From a checkpoint of a small masked image model: encoder patch size [4, 4].
Rows from block 1 of the decoder of a small masked image model, named by matrix and row number. Rows with one number belong to one neuron. Each number is 128 + 32 x the weight over its row's rms, rounded and kept within 0 to 255. All counts start at 0.
Before each neuron's rows are labels from the 100 images, of 14848, where the neuron reaches its highest value: "responds to" is what is common among them. Only what is clearly more common there than usual is listed. The data: stained colorectal tissue patches (NCT-CRC-HE-100K).
# fc1: MLP up (decoder.1.mlp.fc1.weight, 512x256), inputs 0-127
# fc2: MLP down (decoder.1.mlp.fc2.weight, 256x512, transposed), outputs 0-127

responds to: tissue: cancer-associated stroma
fc1.0 [103 142 137  82 135 150  88 175 150 147 208 120 104  95 103  55 146 128 156 126 211 143  78 146 152 124 127 114 138  58 117 133 126 117 123  98 173  88 103 167 142 107 115 183 187 144 107  78 136 143 166 122  72 149 141 124 126 160 170 108  90 179 135  98 189 136 110 157 108 141 118  94 161 115 137  77 118 152 114  86  75 169  96 131  90 154  90 113 154 153  86  85 126 120 129 108 138 170 104 113 144 119 119 106 160  91  73  59 128 134  57 167 117  99 193 132 134 131 125 116 100  74 133  53 199 108 148 129]
fc2.0 [131 127  99 116 156 138 148  96  94 139  68 136  96 150 137 161 150 131  84 131  96  90 162  63  68 106 134 131 137 174  97 140 149 157 174 166 104 150 119  79 135 110 155  65  97  84 133 165 147 123  80 160 159  88 119 142 169 124  94 140 156  76 149 133  99 127 152 122 150 125 136 147 108 162  95 143 143 108 164 131 175  97 136 145 159 103 172 124  87  81 141 132 167 127 143 148  90  86 169 189 120 159  99 153 110 137 174 207 145 123 165  72 158 131  36 145 123 113  90 125 178 199 129 163  57 167 137 140]

responds to: tissue: cancer-associated stroma; tissue: smooth muscle
fc1.26 [ 78 148  55 132 170 187 104 138 107 112 144  78 170 145 100  98 110 124  98 157 131 131 167 110 108 126 185 174 118 135  91 134  94 116 134 115 125  76  92  70 103  76 152  98 160 126  63 103 122  77 151  88 104 145 116 152 126 189 135 128 109 124 178 141 153 167 122 170 141 169 141 136  79  88 154 106 125 102 117 122  57 117 134 151 107 155 107  68 110  91 157 159 153 151 135 114 163 130  49  81  96 132 149  80 190 133 104  85 175 122 113 129  77 167 130 109 112 164 131 132 102 116 100 119 140 123  90 156]
fc2.26 [146  70 163 132  93 113 114  90 134  95 113 161 111  60 124 162 124 108 158 114 137 101  96 138 182 105  77 106 143 105 162 119 189 133 143  95 155 162 176 133 144 186 100 161  92 123 180 147 119 178  96 139 162  91 131 131 131 122 156 134 149 124 105 125 136 111 112 107 149 111 100 112  93 134  87 123  71 141 189 123 209 147 119 108 156  78 123 168 126 194  63 104 101 111 158 114 104 179 204 118 162 137 128 132  68 132 144 135  69 146 160  90 138 101 130 128 143  69  95 115 173 169 154 131 108 121 149 122]

responds to: tissue: adipose tissue
fc1.35 [ 79 143 153 108 121 144 106 153 172 140 140 191  81 129 160 155 154 116 161  98 126 110 159 184  94 121 152 148  84  47 117 118 197 146 148 211  47 126 101  89 120 156 153 104 133 131 125 125 146 191 122 174 115  71 143  78 130 139 109 170 148 164  89 121 140 127  86 102 111 134 165 160 142 145 116  65 137 111 101 123 118 125 128 103 150 186 142 152  98  90 124 115  99 134 139 154 113 196  86  92 109 144 132  91 135 146  45 163 126  81 142 125 127 127 212 195 133 114  75 117 124 126 135  76 176 164 154 122]
fc2.35 [120  93 165 100 131 145 134 161  94 116 209  54 151 200 171 132 132 101 118 113 174 107 178  88 184 148  97 119 141 129  89  84 118 166 137 109 177 157 142 173 138  93 131 186 136  93 135 137 142 116 152 145 122 138 156 148 150 133 144 100  91 133 198  86 137 121 167 147 152  97 116  88 123  83 164 134 120 153 132 127 115 139 131 133 110  73  98 166 144 215  80 131 180  78 126 107  98 100 119  94 190  68 145 136 116 130 139 108 151 172  71 123 117 104  99  70 155 157 170 130 160 155  98 141  91 122 118 162]

responds to: tissue: lymphocytes
fc1.349 [110 133 105  96 201 163  80 148 150 142 134 150 125 164 188 162 121 110 202 156 145  91 119 133 123 145  89  86  99  95  76 153 111 183 113 144  97 150  95 206 165  56 154 130 111 104 106 120 131  93 107 142  64 161 104 110 105 183 108 168 121 133  53 139  66 154 108 183 132 210  74  65 130  93 168 142  97 191 169 154 114 123 132  71 156 151 144 176 145 146 103  96 139 211 105 202 155 118 121 146 138 123  87 147 157 107 151 140 111 137  91  85  94  93 105 128 126  96 159 124 128 146 136 169 149 173 131 133]
fc2.349 [161 163 143 138  56  84 148 129 160 142 122 131 175 116  74  88 160 117  94  85 113 151  98 124  95  94 152 164 173 133 205 120 152  99 143 118 115 106 190  64  78 191 125 122 150 164 191 152 156 181 183 104 188 116 136 114 138 117 131  67 108 114 189 102 150 113 132  94 109  87 164 191 121 133  91 116 157 111  88 118 143 136 137 204 119 134 118 110 134 134 152 153 144  36 144  71 107 152 185 146 148 159 155  80 129 172  88 134 117 155 151 147 171 190 165 138 112 144  91 130 123 117 163 111 110  97 119 118]

responds to: tissue: normal colon mucosa
fc1.428 [176 141  87  48 108 112 146 169 114 163 157 102 131 147 141 129 134  96 104  88 124 115 117 130  74 104 145  95 129 147  74  98 123 105 174  90  81 153 181 189 129 142 114 114 173 116 169 216 136 121 129 132 102 148 120 156 166 145 158 118 120 122  61  71 110 157 173 147 133 120 116 128 120 106 147 111  82 153 162  81 129 104 174 193 128 112 127 142 138 122  92 118 158 122 121 123 198 125  98 177 141 149  86 129  87 166 124  77  59 125 117 154  75 131 140 153  58 148  81  94 124 167 169 183 144 155 120 118]
fc2.428 [149 219 200 147  86 158 124  79 101 182 135 157 110 128 147 142 100 171 154 101  96 133 102 130  72  93 195 190 117 128 119 107 133 146 106 111  92 114 120 132 115 105  62 167 124 135 102 126 168 122 120 139 178 118 108 137  98 176  59 132 120 166 137 101 104 184 179 146 143 146 190 123 117  94 149 102 123 138 151  99 175 123 112 166 134 126 122 111 131  59  93 183  89 162 107 198 158 125 150  93 147  81  86 157 131 195 145 136 153 112 105 118 105  47 158  99 130 114  80  99 140 170 110  87 118 165 124 152]

responds to: tissue: normal colon mucosa
fc1.341 [181 125 180  93 128 101 123 115 125 132 192 121 121 113 102 147  72 125 113  97 164  74 126  82 121 112 171 109  77 101 155 130 173 152 130 161 180 129  96 125 136 136 213 177  94 166 119 192 142 119  54 139 147 162 115  98 177 149  91 134 102 115 123  78 132  89 140 110 134 113 183 157 105  58  91 137 140 116 184 117  78  92  88 128 115 149  98 176 108 126 125 124 103 154 143 143 132 133 120 130 108 123  80 141 162 158 110  90 114  85 148 158 105 136  77 130 137  62 133  96 145 128  89 115 182 118 213 128]
fc2.341 [115 198 132 145 107 109  80 156 125 135 128 137 137 188 126 101 206 162 162 165  94 210 136 139 177 105 180 130 113 176 139 137  90 100  96  74 116  77 118 169 105 104 104  87 147 104  86  84 105 151 201  99 118 118 153 188 133  90 153 169 165 154 142 136 162 170 150 190 139 128 103 153 103 153 135 113 131 116  99 139 167 139 102 104 166  96 137 118  81 147 134 124  95 115 144 124 146 101 137  91 158 158 161 116 166  74 125 169 144 137  77 173 116  76 127 140 187 153 142 174 133 172 166 111  78 165  99 192]

responds to: tissue: cancer-associated stroma
fc1.56 [152 108  66 102 100 182 116 137 123 125 198  98 103 115 144 144  57 119 144 145 126 156  98  92 132 128 130 165 117 122 109 134 106 147 133  69 138 126  94 111  77  97 152  83  94 147  60  45 133 146 161 131 113 102 136  98 147 127  77  79 155 175 163 149 105 121 120 128 205 131  80 184 132  50 168  76 186 140 125  87 134 129 139  95 135 147 119 136 122 116 120  99  92 120 160 120  80 125 133 109 104 127 113 123  42 209 137 143 112 113  98 108  71 114  83  84  75  61 177 169 158  93 115  90 129 117 133 113]
fc2.56 [121 163 164 143 196  88 165 121 102 175  69 115 158 173 116 133 196 122 136  96 177 127 131 179 127 111 113 103 155 114  93 132 199  93 113 165 148 155 186 142 177 130 100 152 121 168 196 173 109  98 143 176 144 158  97 121 129 148 156 134  88 101 114 111 130 147 117  99  91 159 180  93 158 177  95 170 110 137 112 150 157 128 155 139 119 168 134 133 170 125 121 179 206 167 128 114 148 140 142 206 156 173 170 144 191  99 167  95 192 136 136 123 190 135 184 184 166 152 143  72 134 191 148 159 126 143 133 130]

responds to: tissue: smooth muscle
fc1.477 [112 128 119  76 140 125 118 164 160  84 142 131 117 131 116 140  94 104 100 216 100 126  93 155 122 106 137 105 119 177 128 120 137 124  56 203 155 154 131 118 149 138 146 108 150 156 179 148 122 126 110 131 143 105 158 110 185 114 107 136 174  76 110  87 146 100 140 108  98 133 126  97 138 118 141 125 111 161 111 172  86 115 128 158 115 187 153  90 150 155 121 133 106 119 123 100 169 116 103 161 125 124 136  67 149  71 166 109 128 123 183  67  69  98 111  83 114  80  91 137 113 138 100 106  86 132  74 158]
fc2.477 [154 114 133 177 117 156 139 112 121 183  91 105 108 141 132 132 180 160 162 112 173  93 206  87 135 166 101 117 136 107 142 146 110 138 186  77  98  77 101 144 104 121  83 133 132  98 126 118 120 108 116 124 150 127 141 123 109 135 150 120 106 182 153 161 150 159 120 163 172 136 165 128 123 112 135 140 185 140 165 125 116 118 124 122 158 104 116 139 104  96 102 108 133  94 151 152  94 119 110 125 126 114 162 171 108 170 115 114 115 176  78 139 201 148 143 149 158 127 156 113 164 205 152 121 146 142 186  88]

responds to: tissue: adipose tissue; tissue: normal colon mucosa
fc1.361 [168  75 125 135  91  97 129 197 131 103 129 107 120 173 109 123 101 137  99 110  74 157 114  93 106  85 157 196 115  59  96 136 119 171 104 121 103 155 114 126 132 139 219 108 171 180 117 130 159 100 108 136 131 119 101 139 211  75 116 142 173 111 143 125 105 120 141  86 164  99 193 206 155  89  97  76 121 104  89 179  76 117 129 126 232 159  70 164 113 109 159 150 143 100  86 119 151 121 143 163  70 123 117  97 121 108  96  57 154 131 127 118 141 128 166  91 181 154 125 103 126 175 109 163  90 151 128 139]
fc2.361 [106 138 133 141 170 173 136  94 131 138 136 142 125 140 152 161  93 109 147 167 153 109 159 167 115 159  84  61 110 168 140 111 150  81 105  93 132 120 110 161 145 124  67 137  84  76 136 140 102 163 125 136 122 144 145 127  60 167 147 131 113 142 134 144 141 133 138 146 143 161  68 113  90 146 146 154 130 167 181  58 210 125 140 139   3 118 133  84 143 135 115 141 109 157 190 127 130 102 146 131 171 145 161 133 109 129 187 182 156 111 152  94 127 124  63 218  50  83 108 149 153  96 131  99 151 105 154 159]

responds to: tissue: adipose tissue
fc1.402 [114 160  77  96 112 161  96 139 121 163 133 172  93 103  93 156 116 110 129 159 153 130 144 174 135  97 159 123  83 160 138 128 137 121  93 101 110  91 116 127 106 151 115 126 184  99 108  99 178  60 118 130 171 156 173  73 147 119 112 128 181 138 177 121 108  53 114 110 122 150 103 130 124 163 167 120 135 134 187 116 122 191 131 119 100  95 133  56 107 115  91 131 149 127  94 151 107  86 141 151 137 133  82 134 112 121  76 189 151 153 153 101 169 143 199 175 148 155 110 142 126 171 150  84 137 142 122 155]
fc2.402 [165 160  70  80 148 155 128 121 144 108 157 160  98 177 132 108 152 136 176 195 140 165 131 132 122 123 174 157 163 109 130  94 130 117 163 121  91  91 103 130 112  97 140 130 135 153 109 103 187 109 159 161 147 169  72 139  88 118  84 163 123 105 166 141 138  82  73 117 153 131 108  97 172 140 152 114 150 132 136 155  96 184 139 111  56 111 141 102 142 147 103 143 140 136  80 167 131  98 169 168 123 180 132 194 100 113 127 158 138 132 162  88 175 166 121 178  92 120 124  92 127 144 137 139 110 120 127 151]

responds to: tissue: normal colon mucosa
fc1.211 [152 223 221 159 146 179 133 102 105 167 145 114 131 126  90 128 129 154 102  91 161  93 107 111  99 119 169 201  99 143 141 117 121 111 111 120  68  91 159 154  79 119 109  55 105 125 106 137 143 151 161 120 157 153 162 101 140 148 131 138 160 186 127  65 108  35  83 172 138  54 119  55 145 101 109  55 101 134 158 204  93 182 155 108 113 108 126  92  72 113 165 127 132 131 108 132 157 157 191 135 153 147 109 160 110 121 130 131  81 136 145 126 184  68 143 140 116 157 164  79 124 153 149 140 150 101 165 111]
fc2.211 [ 37  69 149 170 189 226 139 133 146 124  88 116 192 107 127  94 138 163 139 116 152 146 114  99  79 119 145 139 167 181 154  97 153 141 104 130 115 134 108  77 162  98 132 131 126 119 172  92 166 142 150 136  58 153 149 111 159 132  80 150 141  90 127 156 125   0  53  76 155 124 100 148 144 166  69 153 106 165 130 135  95 160 180 102 135 157 122 162 103 139 126 118 151 100 151 143 119 118 173  78 175 140 126 165 133 107 103  93 134 123 135 130 142 137 138 105  95 149 134 164  93 154 159 132 153 156 170 140]

responds to: tissue: smooth muscle
fc1.348 [118 151 158 143 163 181  90  95 151  96 127 121 101 183 102  98 130 118 190 134 150 117 139 158 116 126 103 130 147 162 110 104 109 141 185 177 158 170 130  80 192 110  85 100  69  71  42 153 100 149 137 131 130 135 132 103 181 170 136  68 138 129 182 118 138 191 110 102 106 124 151 162  83  89 149  83  76  70 115 189 148 139 175 114  71 161 129 138  91 129  58 104  95 163 116 155 206 150 124 172 165 107  81 155 154 119 133 123 115 142 133 111 146 174 114 200 155 105 131 176 110 201 100 107 127 173 105 110]
fc2.348 [172  70 117 130 117  52  88 112  49  89 179 129 155 121 143 153 141 144  79 115 146 134 122 134 159 133 175 126 101  72 137 182 116  89 104 110 130 120 177 159  81 167 178  87 180 166 177  78 105 113 154 119 125 138 142 114 107  81  98 183 140 139 123 122 228 121 152 132 167 120 137  94 165 110 107 117 116 135 142  84 139 114 129 128 146  68  99  71 118 113 189 123 138 152  62 120  98 103 112 104 105 108 164  82  61 174  93 113 151 110 165 125  83  77 122  46 141 127  95 136 111  87 156 135 120  75 151  87]

responds to: tissue: tumour epithelium; tissue: normal colon mucosa
fc1.55 [133 154 143 125 118 165 101 129 183 153 128 124 137 159 134 114 130 136 149  97 137 115  84 120  92 128 115  89 140  74 107  95 172 162 171 134  88  76 129 135 129 131  83 180 174 130 146  91 123 114 153 171  79 126 138 138 118  73 101 132  36 153 152  86 192  83 114 125 151  89  98 136 143 157  84 115 129 120  74 113 122 109 128 106 152  81 118  73 108  96 183 154 173 118 163 134 130 174 131 158 115  51 109 146 132 111 114 131 135 110 130  92 124 191 120 136  79 187 117 136  99  90  79 146 111 217 178 124]
fc2.55 [150  90 172 117 132 150 100 131  87  70 162 143 144  93  95 113 110 135  95 177 115 169 153 125 148 122 174 117 163 154 131 133 128 124  81 167 100 111 100 106 162 113 102 121 162 164 102 162 120 119 115  78 165 128 152  58 131 197  83 112  61 155 133 110  86 134 134  95  97 154 182  94 166 119 127 116 120 132 102 100 127 158 136 114  93 148 146  91 104  99 110 143 172 147  73 129 131 134 139 106 127 199 122 130  98 114 123 143 150  57  99 108  84  25 115 135 171 121 156 113 162 158 147 133 189  75 143  93]

responds to: tissue: tumour epithelium; tissue: normal colon mucosa
fc1.69 [ 68 136 107 125  81 191 109 143 103 165 108 138  81 110  98 175 156 139  97 130 118 160  93 169 113 162 129 109 121 173 161 105 130 111 180 107 128 169 122 127 106 114  89 115 147 161  75 119 127  75  98 172 130  73  88 101 149 144 200 109  65 147 108  99 108  97 132  81 177 141 141 152 137 152 131 142 115  99 137 148  93 123 126 134 102 166 151  52 126 143 100 114  17 152 133 163 111 164 141 168 161 131 113 114 100  98 165 118 225 169 141 114 106 136  73  76 154 157 133 141 138 156 148 150 150  67 134  90]
fc2.69 [219 109 108 146 149  96 122 153  95  62 146 107 124 132  96 131  85 116 122 147 120 115 171  52 130 142  75  94 158 126 143 137 168 107 151 149 101 131 166 185 148 116 112 134 165 125 113  98 130 101 160  89 168 151 125 105  78 126 113 166  96 140 109 132  76 133 120 110 122 146 127 112 147  74 129 134 101 116 104 125  75 114 136 115 104  54 107 156 125 140 173 176 159  88 162 139 116 124 140 173  89 126 113 101 174 134 166 103  96  94  73 181 137 117 162 159 119 150 217  95 144 129  73  97  93 180 107 141]

responds to: tissue: cancer-associated stroma; tissue: mucus
fc1.241 [137 120 108 170  86 115 143  98 163 136 140 112 103 150  72 185 173 130 141 171  89  63 120 122 125 125 133 125 124 165  71 125  95 101 104 135 189 101  86 130 149 124 125 133 164 159 216 147 182 161 155 123 117 197 139 173 146 139 106 129  98  91 157 170 110 109 102 140 103 151 158 134 119  90 130 106 189 113  97 190 148 144 134 119 157 150 159 129 141 142 163 163 137 105  97  56 164 115  96 147 174 155 144 144  73  90 103 136 130 187 148 132 101 116 158 138 148 128 133 128 100 155 172 113 111 134 150  86]
fc2.241 [126 116 152  80 178 128 152 147 102 151 143 125 112  79 186  84 104 126 123  80 173 177 163 160 104 142 123 152 141  79 182 105 157 175 167 129 132 160 179 118 160 125 138 106  94 129  81 144  63 113 129 139 123  43 155 128 100 117 160 137 123 183  97 130 157 142 156 135 181 118  81 120 168 140 151 101  86 124 179 114 124 127 123 113 106 120 155 113  90 132 101  73 120 199 137 193 137 154 174  99  82  98  99 119 163 142 163 135 115  81 105 122 161 124 114 166  75 135 140 121 147 102  76 136 157 112 116 167]

responds to: tissue: lymphocytes
fc1.267 [137 138  91 106 130 158 128 158 151 125 128 188 148 217  78 150 183 126 102 139  95  95  78 164  98 124 101  63 163  93 159 130 113 119 186  68 124 163 159 176 179 100 151 150 106  86  67 119 175  75 172 126 146 128 132 121 150 131 151 137 194 141 158 136 103 184 123  72 181 128 152  99 109  95 170 129 146 128 146 104  84  94  81 160  99  96  68 143 127 112  98 144 159 114 162 149 193 116 125 178 121 134 132 172 143 137 191 138 109 107 115  86 103 165  96 147 195 110 128 162 141 139 134  82 120 107 148 112]
fc2.267 [146 123  91 134  89 114 149  95 111 160 117 114 128 103 153 101 114 154 143  97 147 152 124  80 145  94 153 183  71 144 118 150  89 112  97 174 155  88 106  89  90 145 131  97 152 172 179 159 122 170  98 160 150 136 126  89 124 116 124 143  66 138 121  80 161 126 133 127  70  69 105 167 135 135  81 146 128 122 113 119 132 160 201 126 167 151 143  76 124 125 136  81  95 128  67  93  52 125  83  97 114 125 111  86  84 125  59 100 154 136 134 117 119  98 150  67  92 125  97  87 123 113  84 143  97 112 132  77]

responds to: tissue: cancer-associated stroma
fc1.327 [141 119 116 127 105 152 123 162  83 122 126 141 121  59 137  85 177 168 171 125 170 101  79 172 121 112 127  83 150  95 125  88 133 140 104  99 142 203 171 177 120 153 125 174 188 120 102  97 105 125 162 201  51 134 105 142 176  87  73 124 179 159 184 138 102 124 125  81 101 100 145 165 149 143 153  68  61 131 123  89 119 139 154  75 121 129 116 138 124 155 113  69 121  99 135 134 165 110 141 145 176  87 134 130 111 157 104 183 140 123 104 155  89 168 176  74 118 138 134 121  91 117 154 134 136 172 116  78]
fc2.327 [123 139 114 122 137 128 174 115 163 131 130 105 102 202  92 135  96  93  81 136 115 151 185  93 109 147 104 126 125 157  86 201 156 109 153 126 106  68  90  88 176  95 122 109  79 147 159 165 127 158  98  64 203 120 160 122 123 183 185 148  91 127  70 109 134 119 116 151 123 146 134  91  98 157 112 173 168 136 144 185 123 134  96 184 152 117 136 107 127 106 147 194 144 146  92 116  79 152 100 170 102 166 135  99 150 110 157 104 119 133 146 104 189 104  64 177 142 134 125  95 187 149 129 120  95  99 149 189]

responds to: tissue: normal colon mucosa
fc1.159 [135 179 139 119 140 182 167 151  79 143 183 168 122 118  72 139 178  99  72 157 158 112 127 142 129 136 201 162 117 142 144 103 101 124 126 141 178 160 166 100 115 118  95 137 181 195 106 132 148  97 151  72  89 108 138 130 122 210 121 147  86 100  94 114 121 122 142 159 156  83  90 108 114 144 149 148  83 176 151 133  74 117 113  78  83 133 152  79  85 133 143 152 121 161  92  98 111 175 159 146 163 164  55 108  99  70 128  86 132 141 177 151 152 138 105 124 118 180 143 180 131 185 111 113 173  99 135  74]
fc2.159 [151  82 118 120 109 122 118 185 159 137 160  87 106  91 197 124 100 158 110 119 164 168  75 151 126 134  52 117 124 125 163  96 104 154 150 140  66 113  99 166 151  69  71 127 130 139 158 154  65 104 146 156 196 159 149 177 108 155  93 154 130 136 195 155  65 103 162 139 127 198 107 116 156 124 102  93 151 138 143 145  90 142 132 164 152 117  69 106 164  91 127  64  62 129 109 144 108 104 115 164 128  81 165 145 142 114  69 173 105 150 151 116 155  98 151 118 133 160 154  69 165 124 139 121 125 122 160 160]

responds to: tissue: normal colon mucosa
fc1.190 [109 114 139 123 183 137  89  94 154  85  64  99 138  85  88 143 134  96 170 180 112 138 152 166 133 150 135 134 139 112 140 139 176 134 192 100 161 118 141 123 147 127 152  91  72 123  62  99 162 138 122  89 171  94 104  66 130  82 100 136 129 135 161 215  93 154 184  83 127  59 136 141 126  93 123 166 149 109 109 125 132 179  80  65 163 153 144  90 151 113 104 150  82 161 124 126 132  93  62 190 135 155 190 134 180 149 111 152 145 209 148 146 105 173 171 122  72 100 143 151 181 149 118 114 109 173 143 120]
fc2.190 [158 140 115 127 120 145 182 163  74 165 189 159 141 173 152 141 150 146 126  97 122 122 108  78 156 114 146 138  95 126  85 127 108  82  82 114 136 145 125 138  87  95  86 117 175 138 199 152  93 140  78 141  90 155 152 163 164 178 166 101 130 121 116  43 177 101  48 125 136 167  96 101 146 141 140 102 120  92 144 163 112 109 172 167 109 115 132 169  99 154 139 111 156 108 114 145 116 113 194  95 158  73  39 122  90 115 153  79 124  64 125 117 171  98  98  87 185 143  81 138  36 109 171 118 123 109  89 100]

responds to: tissue: normal colon mucosa
fc1.391 [130 119 140  95 151 100 146 113  95 177 173 145 128 115 113 146 110 114  69 121  94 137 139 141 113 133 133 100 126 155 149 156 104 138 162 122  87 166 110 136 143  56 146 142 163 161 115 135 115 100  83  99 143 156 167 172 122 140 167 128 102 119 133  93  98 143 114 116 123 190 133 139 132   8 109 151 126 134 115 131 234 135 157 165 138 136 124 103  92 106 136 183 143  33  99 133 150 163 153  62 138 154 134 116  65 112 140 168 108 187 124 158  93 102 149 115 136 138  94 167 192 112 110  67 137 159 146 120]
fc2.391 [113 144 169  57  99 148 128 128 168 144 131 116 163 137 124 140 181  46 135 113 126 123 151  83 139 139 119 157 147  89 117 226 124 188  91 107 102 115 179 201 124 184 107 196 127 198 136  84 142 108  85  83  96 115 164 110 148 172 167  94 119 149 151 123 127 125 127 151 157 176 155 127  99 124  97 202  90 127  96 111  79 145 171 156  90 163 140 171 118 123 168 113 152  80 182 152 133 136 139  90 121 105 124 112 135 133 157 167 159 105 155 151  98 129 102  95  92 114 141 125 165 155 119 100 109 154 147 163]

responds to: tissue: adipose tissue
fc1.39 [113 159  74 154 161 156 163 145 160 131  98 106 135 182 148 151 146 121 112  54 146 133 100 114 139 141 131 178  84 153 124  68 123 121 160 138 147 140 100 126  89 182 178 137  96 136 144 131 155 118  87 102 142  88  56 143  98 141  90 155  93 134 177 136 178  96 119 187 144  98  86 140 130 102 168  72 107 207 118 188 130 153 130 176 120 158 141 119 107 133 164 143 122  62  86 156 100 154 133 104 137  92 154 187 149 115 140 133 125 147  99 103  96 105 114 158 128 114 146 110 127 148 135 133 125 149 149 118]
fc2.39 [148 135 184  84 116 127 143 142 141 135 168 120 138  52 100 110  71 135 141 167 113 129 146 153 113 131 142 104 171 141 167 207 144 133 101 118 123 127 128 110 181 100 111 120 150 128 171 161 112 159 157 169 113 183 210 101 170 161 151  76 133 129  96 152  93 185 114  78  95 157 186 119 102 154 176 196 131  92 140  51 140 109 125  67 153 111 117 126 143 122 112 142 108 163 137 172 155 141 130 124 101 194 154  87 100 150 112 106 134 165 149 161 166 165 120 113 136 143 156 119  96 116  96  86  73 131 112 143]

responds to: tissue: normal colon mucosa
fc1.199 [141 122 119 168  96 111  80 146 143  77  97 135  80 113 152 120 100 114 172  95 140 134 152 144  99 154  76 211 138  99 218 163 106 128 155 147 143 125  91 137 113 110 109 116  98 159 177 165 106 114 108 114 156 113 156 123 122  88 134 146 169 181 124 121 109 126 138 124 100 142 148 188  94 119 120  68  94 135  90 128 153 143 127 167  98  79  90 134 121 115  82  76 132 130 113 143 209 111 132 144 156 147  84 145  54 183 153 124 171 129 148 146 111 143 128  90  90 107 169 130 136 105 110 136  96 122 165 130]
fc2.199 [162  82  94 153 140 172 195 117  76 225 159 146 138 119  79 135 176 156 142 159 147  92 180  94 157 112 102 180  68 115 146 115 102 167 139 142 124 145 105 143  81  94 151 158 180 123 199 151 139 155 167 186 132 159 150 158 154 109   8 155 156 143 129  93 125 105  45 107  88 156 174 200 144 126 114 142 101 137 138 129 138 147 103 158 108 135 167 143  70 148 148  73  49  95 132 143 126  92 131 134 150 136 145 117  38 127 161 119 138 145 116 153 110 156 179 141 146 136 148  95 174 108 113 121  77 161 176 109]

responds to: tissue: adipose tissue
fc1.421 [105  89  95 115 118 144 121 150 133  70 157 134  70 106 181 162 162 206  91 121 137  80 113  77 128 118 123 130 193  94 135  83 121  89 121 129 176 117 135 174 181 128  94 114 115 151 129 186 180 151 155 168  80 161 132 148 165 124 166 175 162 138 122 110 138 124 101 172 181 113 112 176 118 130 123 109 144 146 111 111 184  74 121 161 122 158 114 148 102  96 157 148  96 130 126 133 124 135 154 132  75 123 157 161  52  92 115 118 132  89 133 145  76  85 114  88 119 117 139 152 118 114 145  84 127 146 143  18]
fc2.421 [147 150 141 157 106 133 121  87  88 164  87 116 185 171 126 120  89  89 169 135 133 135 118 164 150 202 122 166 109 145 167 122 123 184 136 123 102 144  89  95  84 138 154 126 152 141 116  92 130 129 148 138 173 115 147 164  91 107 117 141 127 138 158 209 158 143 152 133 122 189 142  97 151 145 161 186  98 116 162 161  54 149 128  96 135 100 128 105 108 208  90 137 118 127  95 132 111 160 123 133 168 114 134 133 196 161 127 145 145 184 111  97 179 157 162 166 131 155 132  82 166 123 107 150 148 125 127 213]

responds to: tissue: cancer-associated stroma
fc1.383 [114 134 156 103  90 139 123 171 113 125 191 102 137  98 178 106 133 120 145 136 184 185  93  96 116  80 148 176 131 119  84 137 111  97  99 120 119 163 123  82 137 197  96  78 135 147 172  93 126 128 178 106 149 137 176 143 100 129  85 144 167 152 149 132 107  84 128 146 157 126 122 167 106 130 181 129 146  93 138  30 169 102  55 155  98 139 132 105  87 147 149 117 114 183 132  58 105 154  94  81 132 139 103  55 144  96 138 154 129 129 139 155 108 141 141 150 136 129 117 133  90 119 105  94 128 142 122 143]
fc2.383 [137 137  76 123 150 110 130 108 145 111  82 120 143 136  82 155 104 119  99 154  45  85 162 112 129 157  67  88 130 104 149 139 179 180 160 125 131 111 113 185 131  49 116 127 133  97  46 158 136 167  77 151  98 145 107 111 165 116 126 130  97 108 146 131 134 106 135 121  97 107 135  88 116 150 112  98 158 153 134 192  62 149 175 127 162 108 124 115 149  94  67 153 163  47 112 140 107  89 163 184 120 141 154 167 142 156  92 110 155 108  67 122 108  94  99  58 120 115  90 128 143 113 148 166  89  78 115 131]

responds to: tissue: smooth muscle
fc1.271 [ 86 156 132 137 107 114 146  90 130 125 126 130  78 107 134 125 131  88 126 136 157 119  84  85  98 121 133  66 171 163  72 102 124 194 132 114 214 152  62 148 124 166  83 134 131 102 107 132 140 158 126 138 137 136 110  72 212 185 108 110 135  99 109 115 127 136 153 105 105  70 133 109 160 176 171 155 129 122 144 179  95 179  98  88 116 193 139  69 140 113 155 103 110  87 106 140 160 150 104  68  88 112 140 144 139  97 166 130 118 135  83 145 120 107  93 123 149 131  92 200 148 167 121 154 142  82 111 170]
fc2.271 [141  64 126 153 176 156 135 153 102 116 148 176 144 130 115 144 120 151 144 157 126 134 201 106 146 143 136 167  69  67 169 139 163  77 194 138  91 145 120  83 140 104 137 161 167 125 155 124 141 152 158 168  95 151 156 194 119 160 138 146 158 146 141 153 116 123  64 136 113 189 128 156 148 109 121 103 157 112 182  86 130  97 141 137 117  48 158 137  85 111  80 168 156 165  95  99  98 139 150 181 197 158 141 139 124 171 152 109 161 101 112 102 147 136 198 163 118 165 171  97 131 112 143 117  96 184 128  90]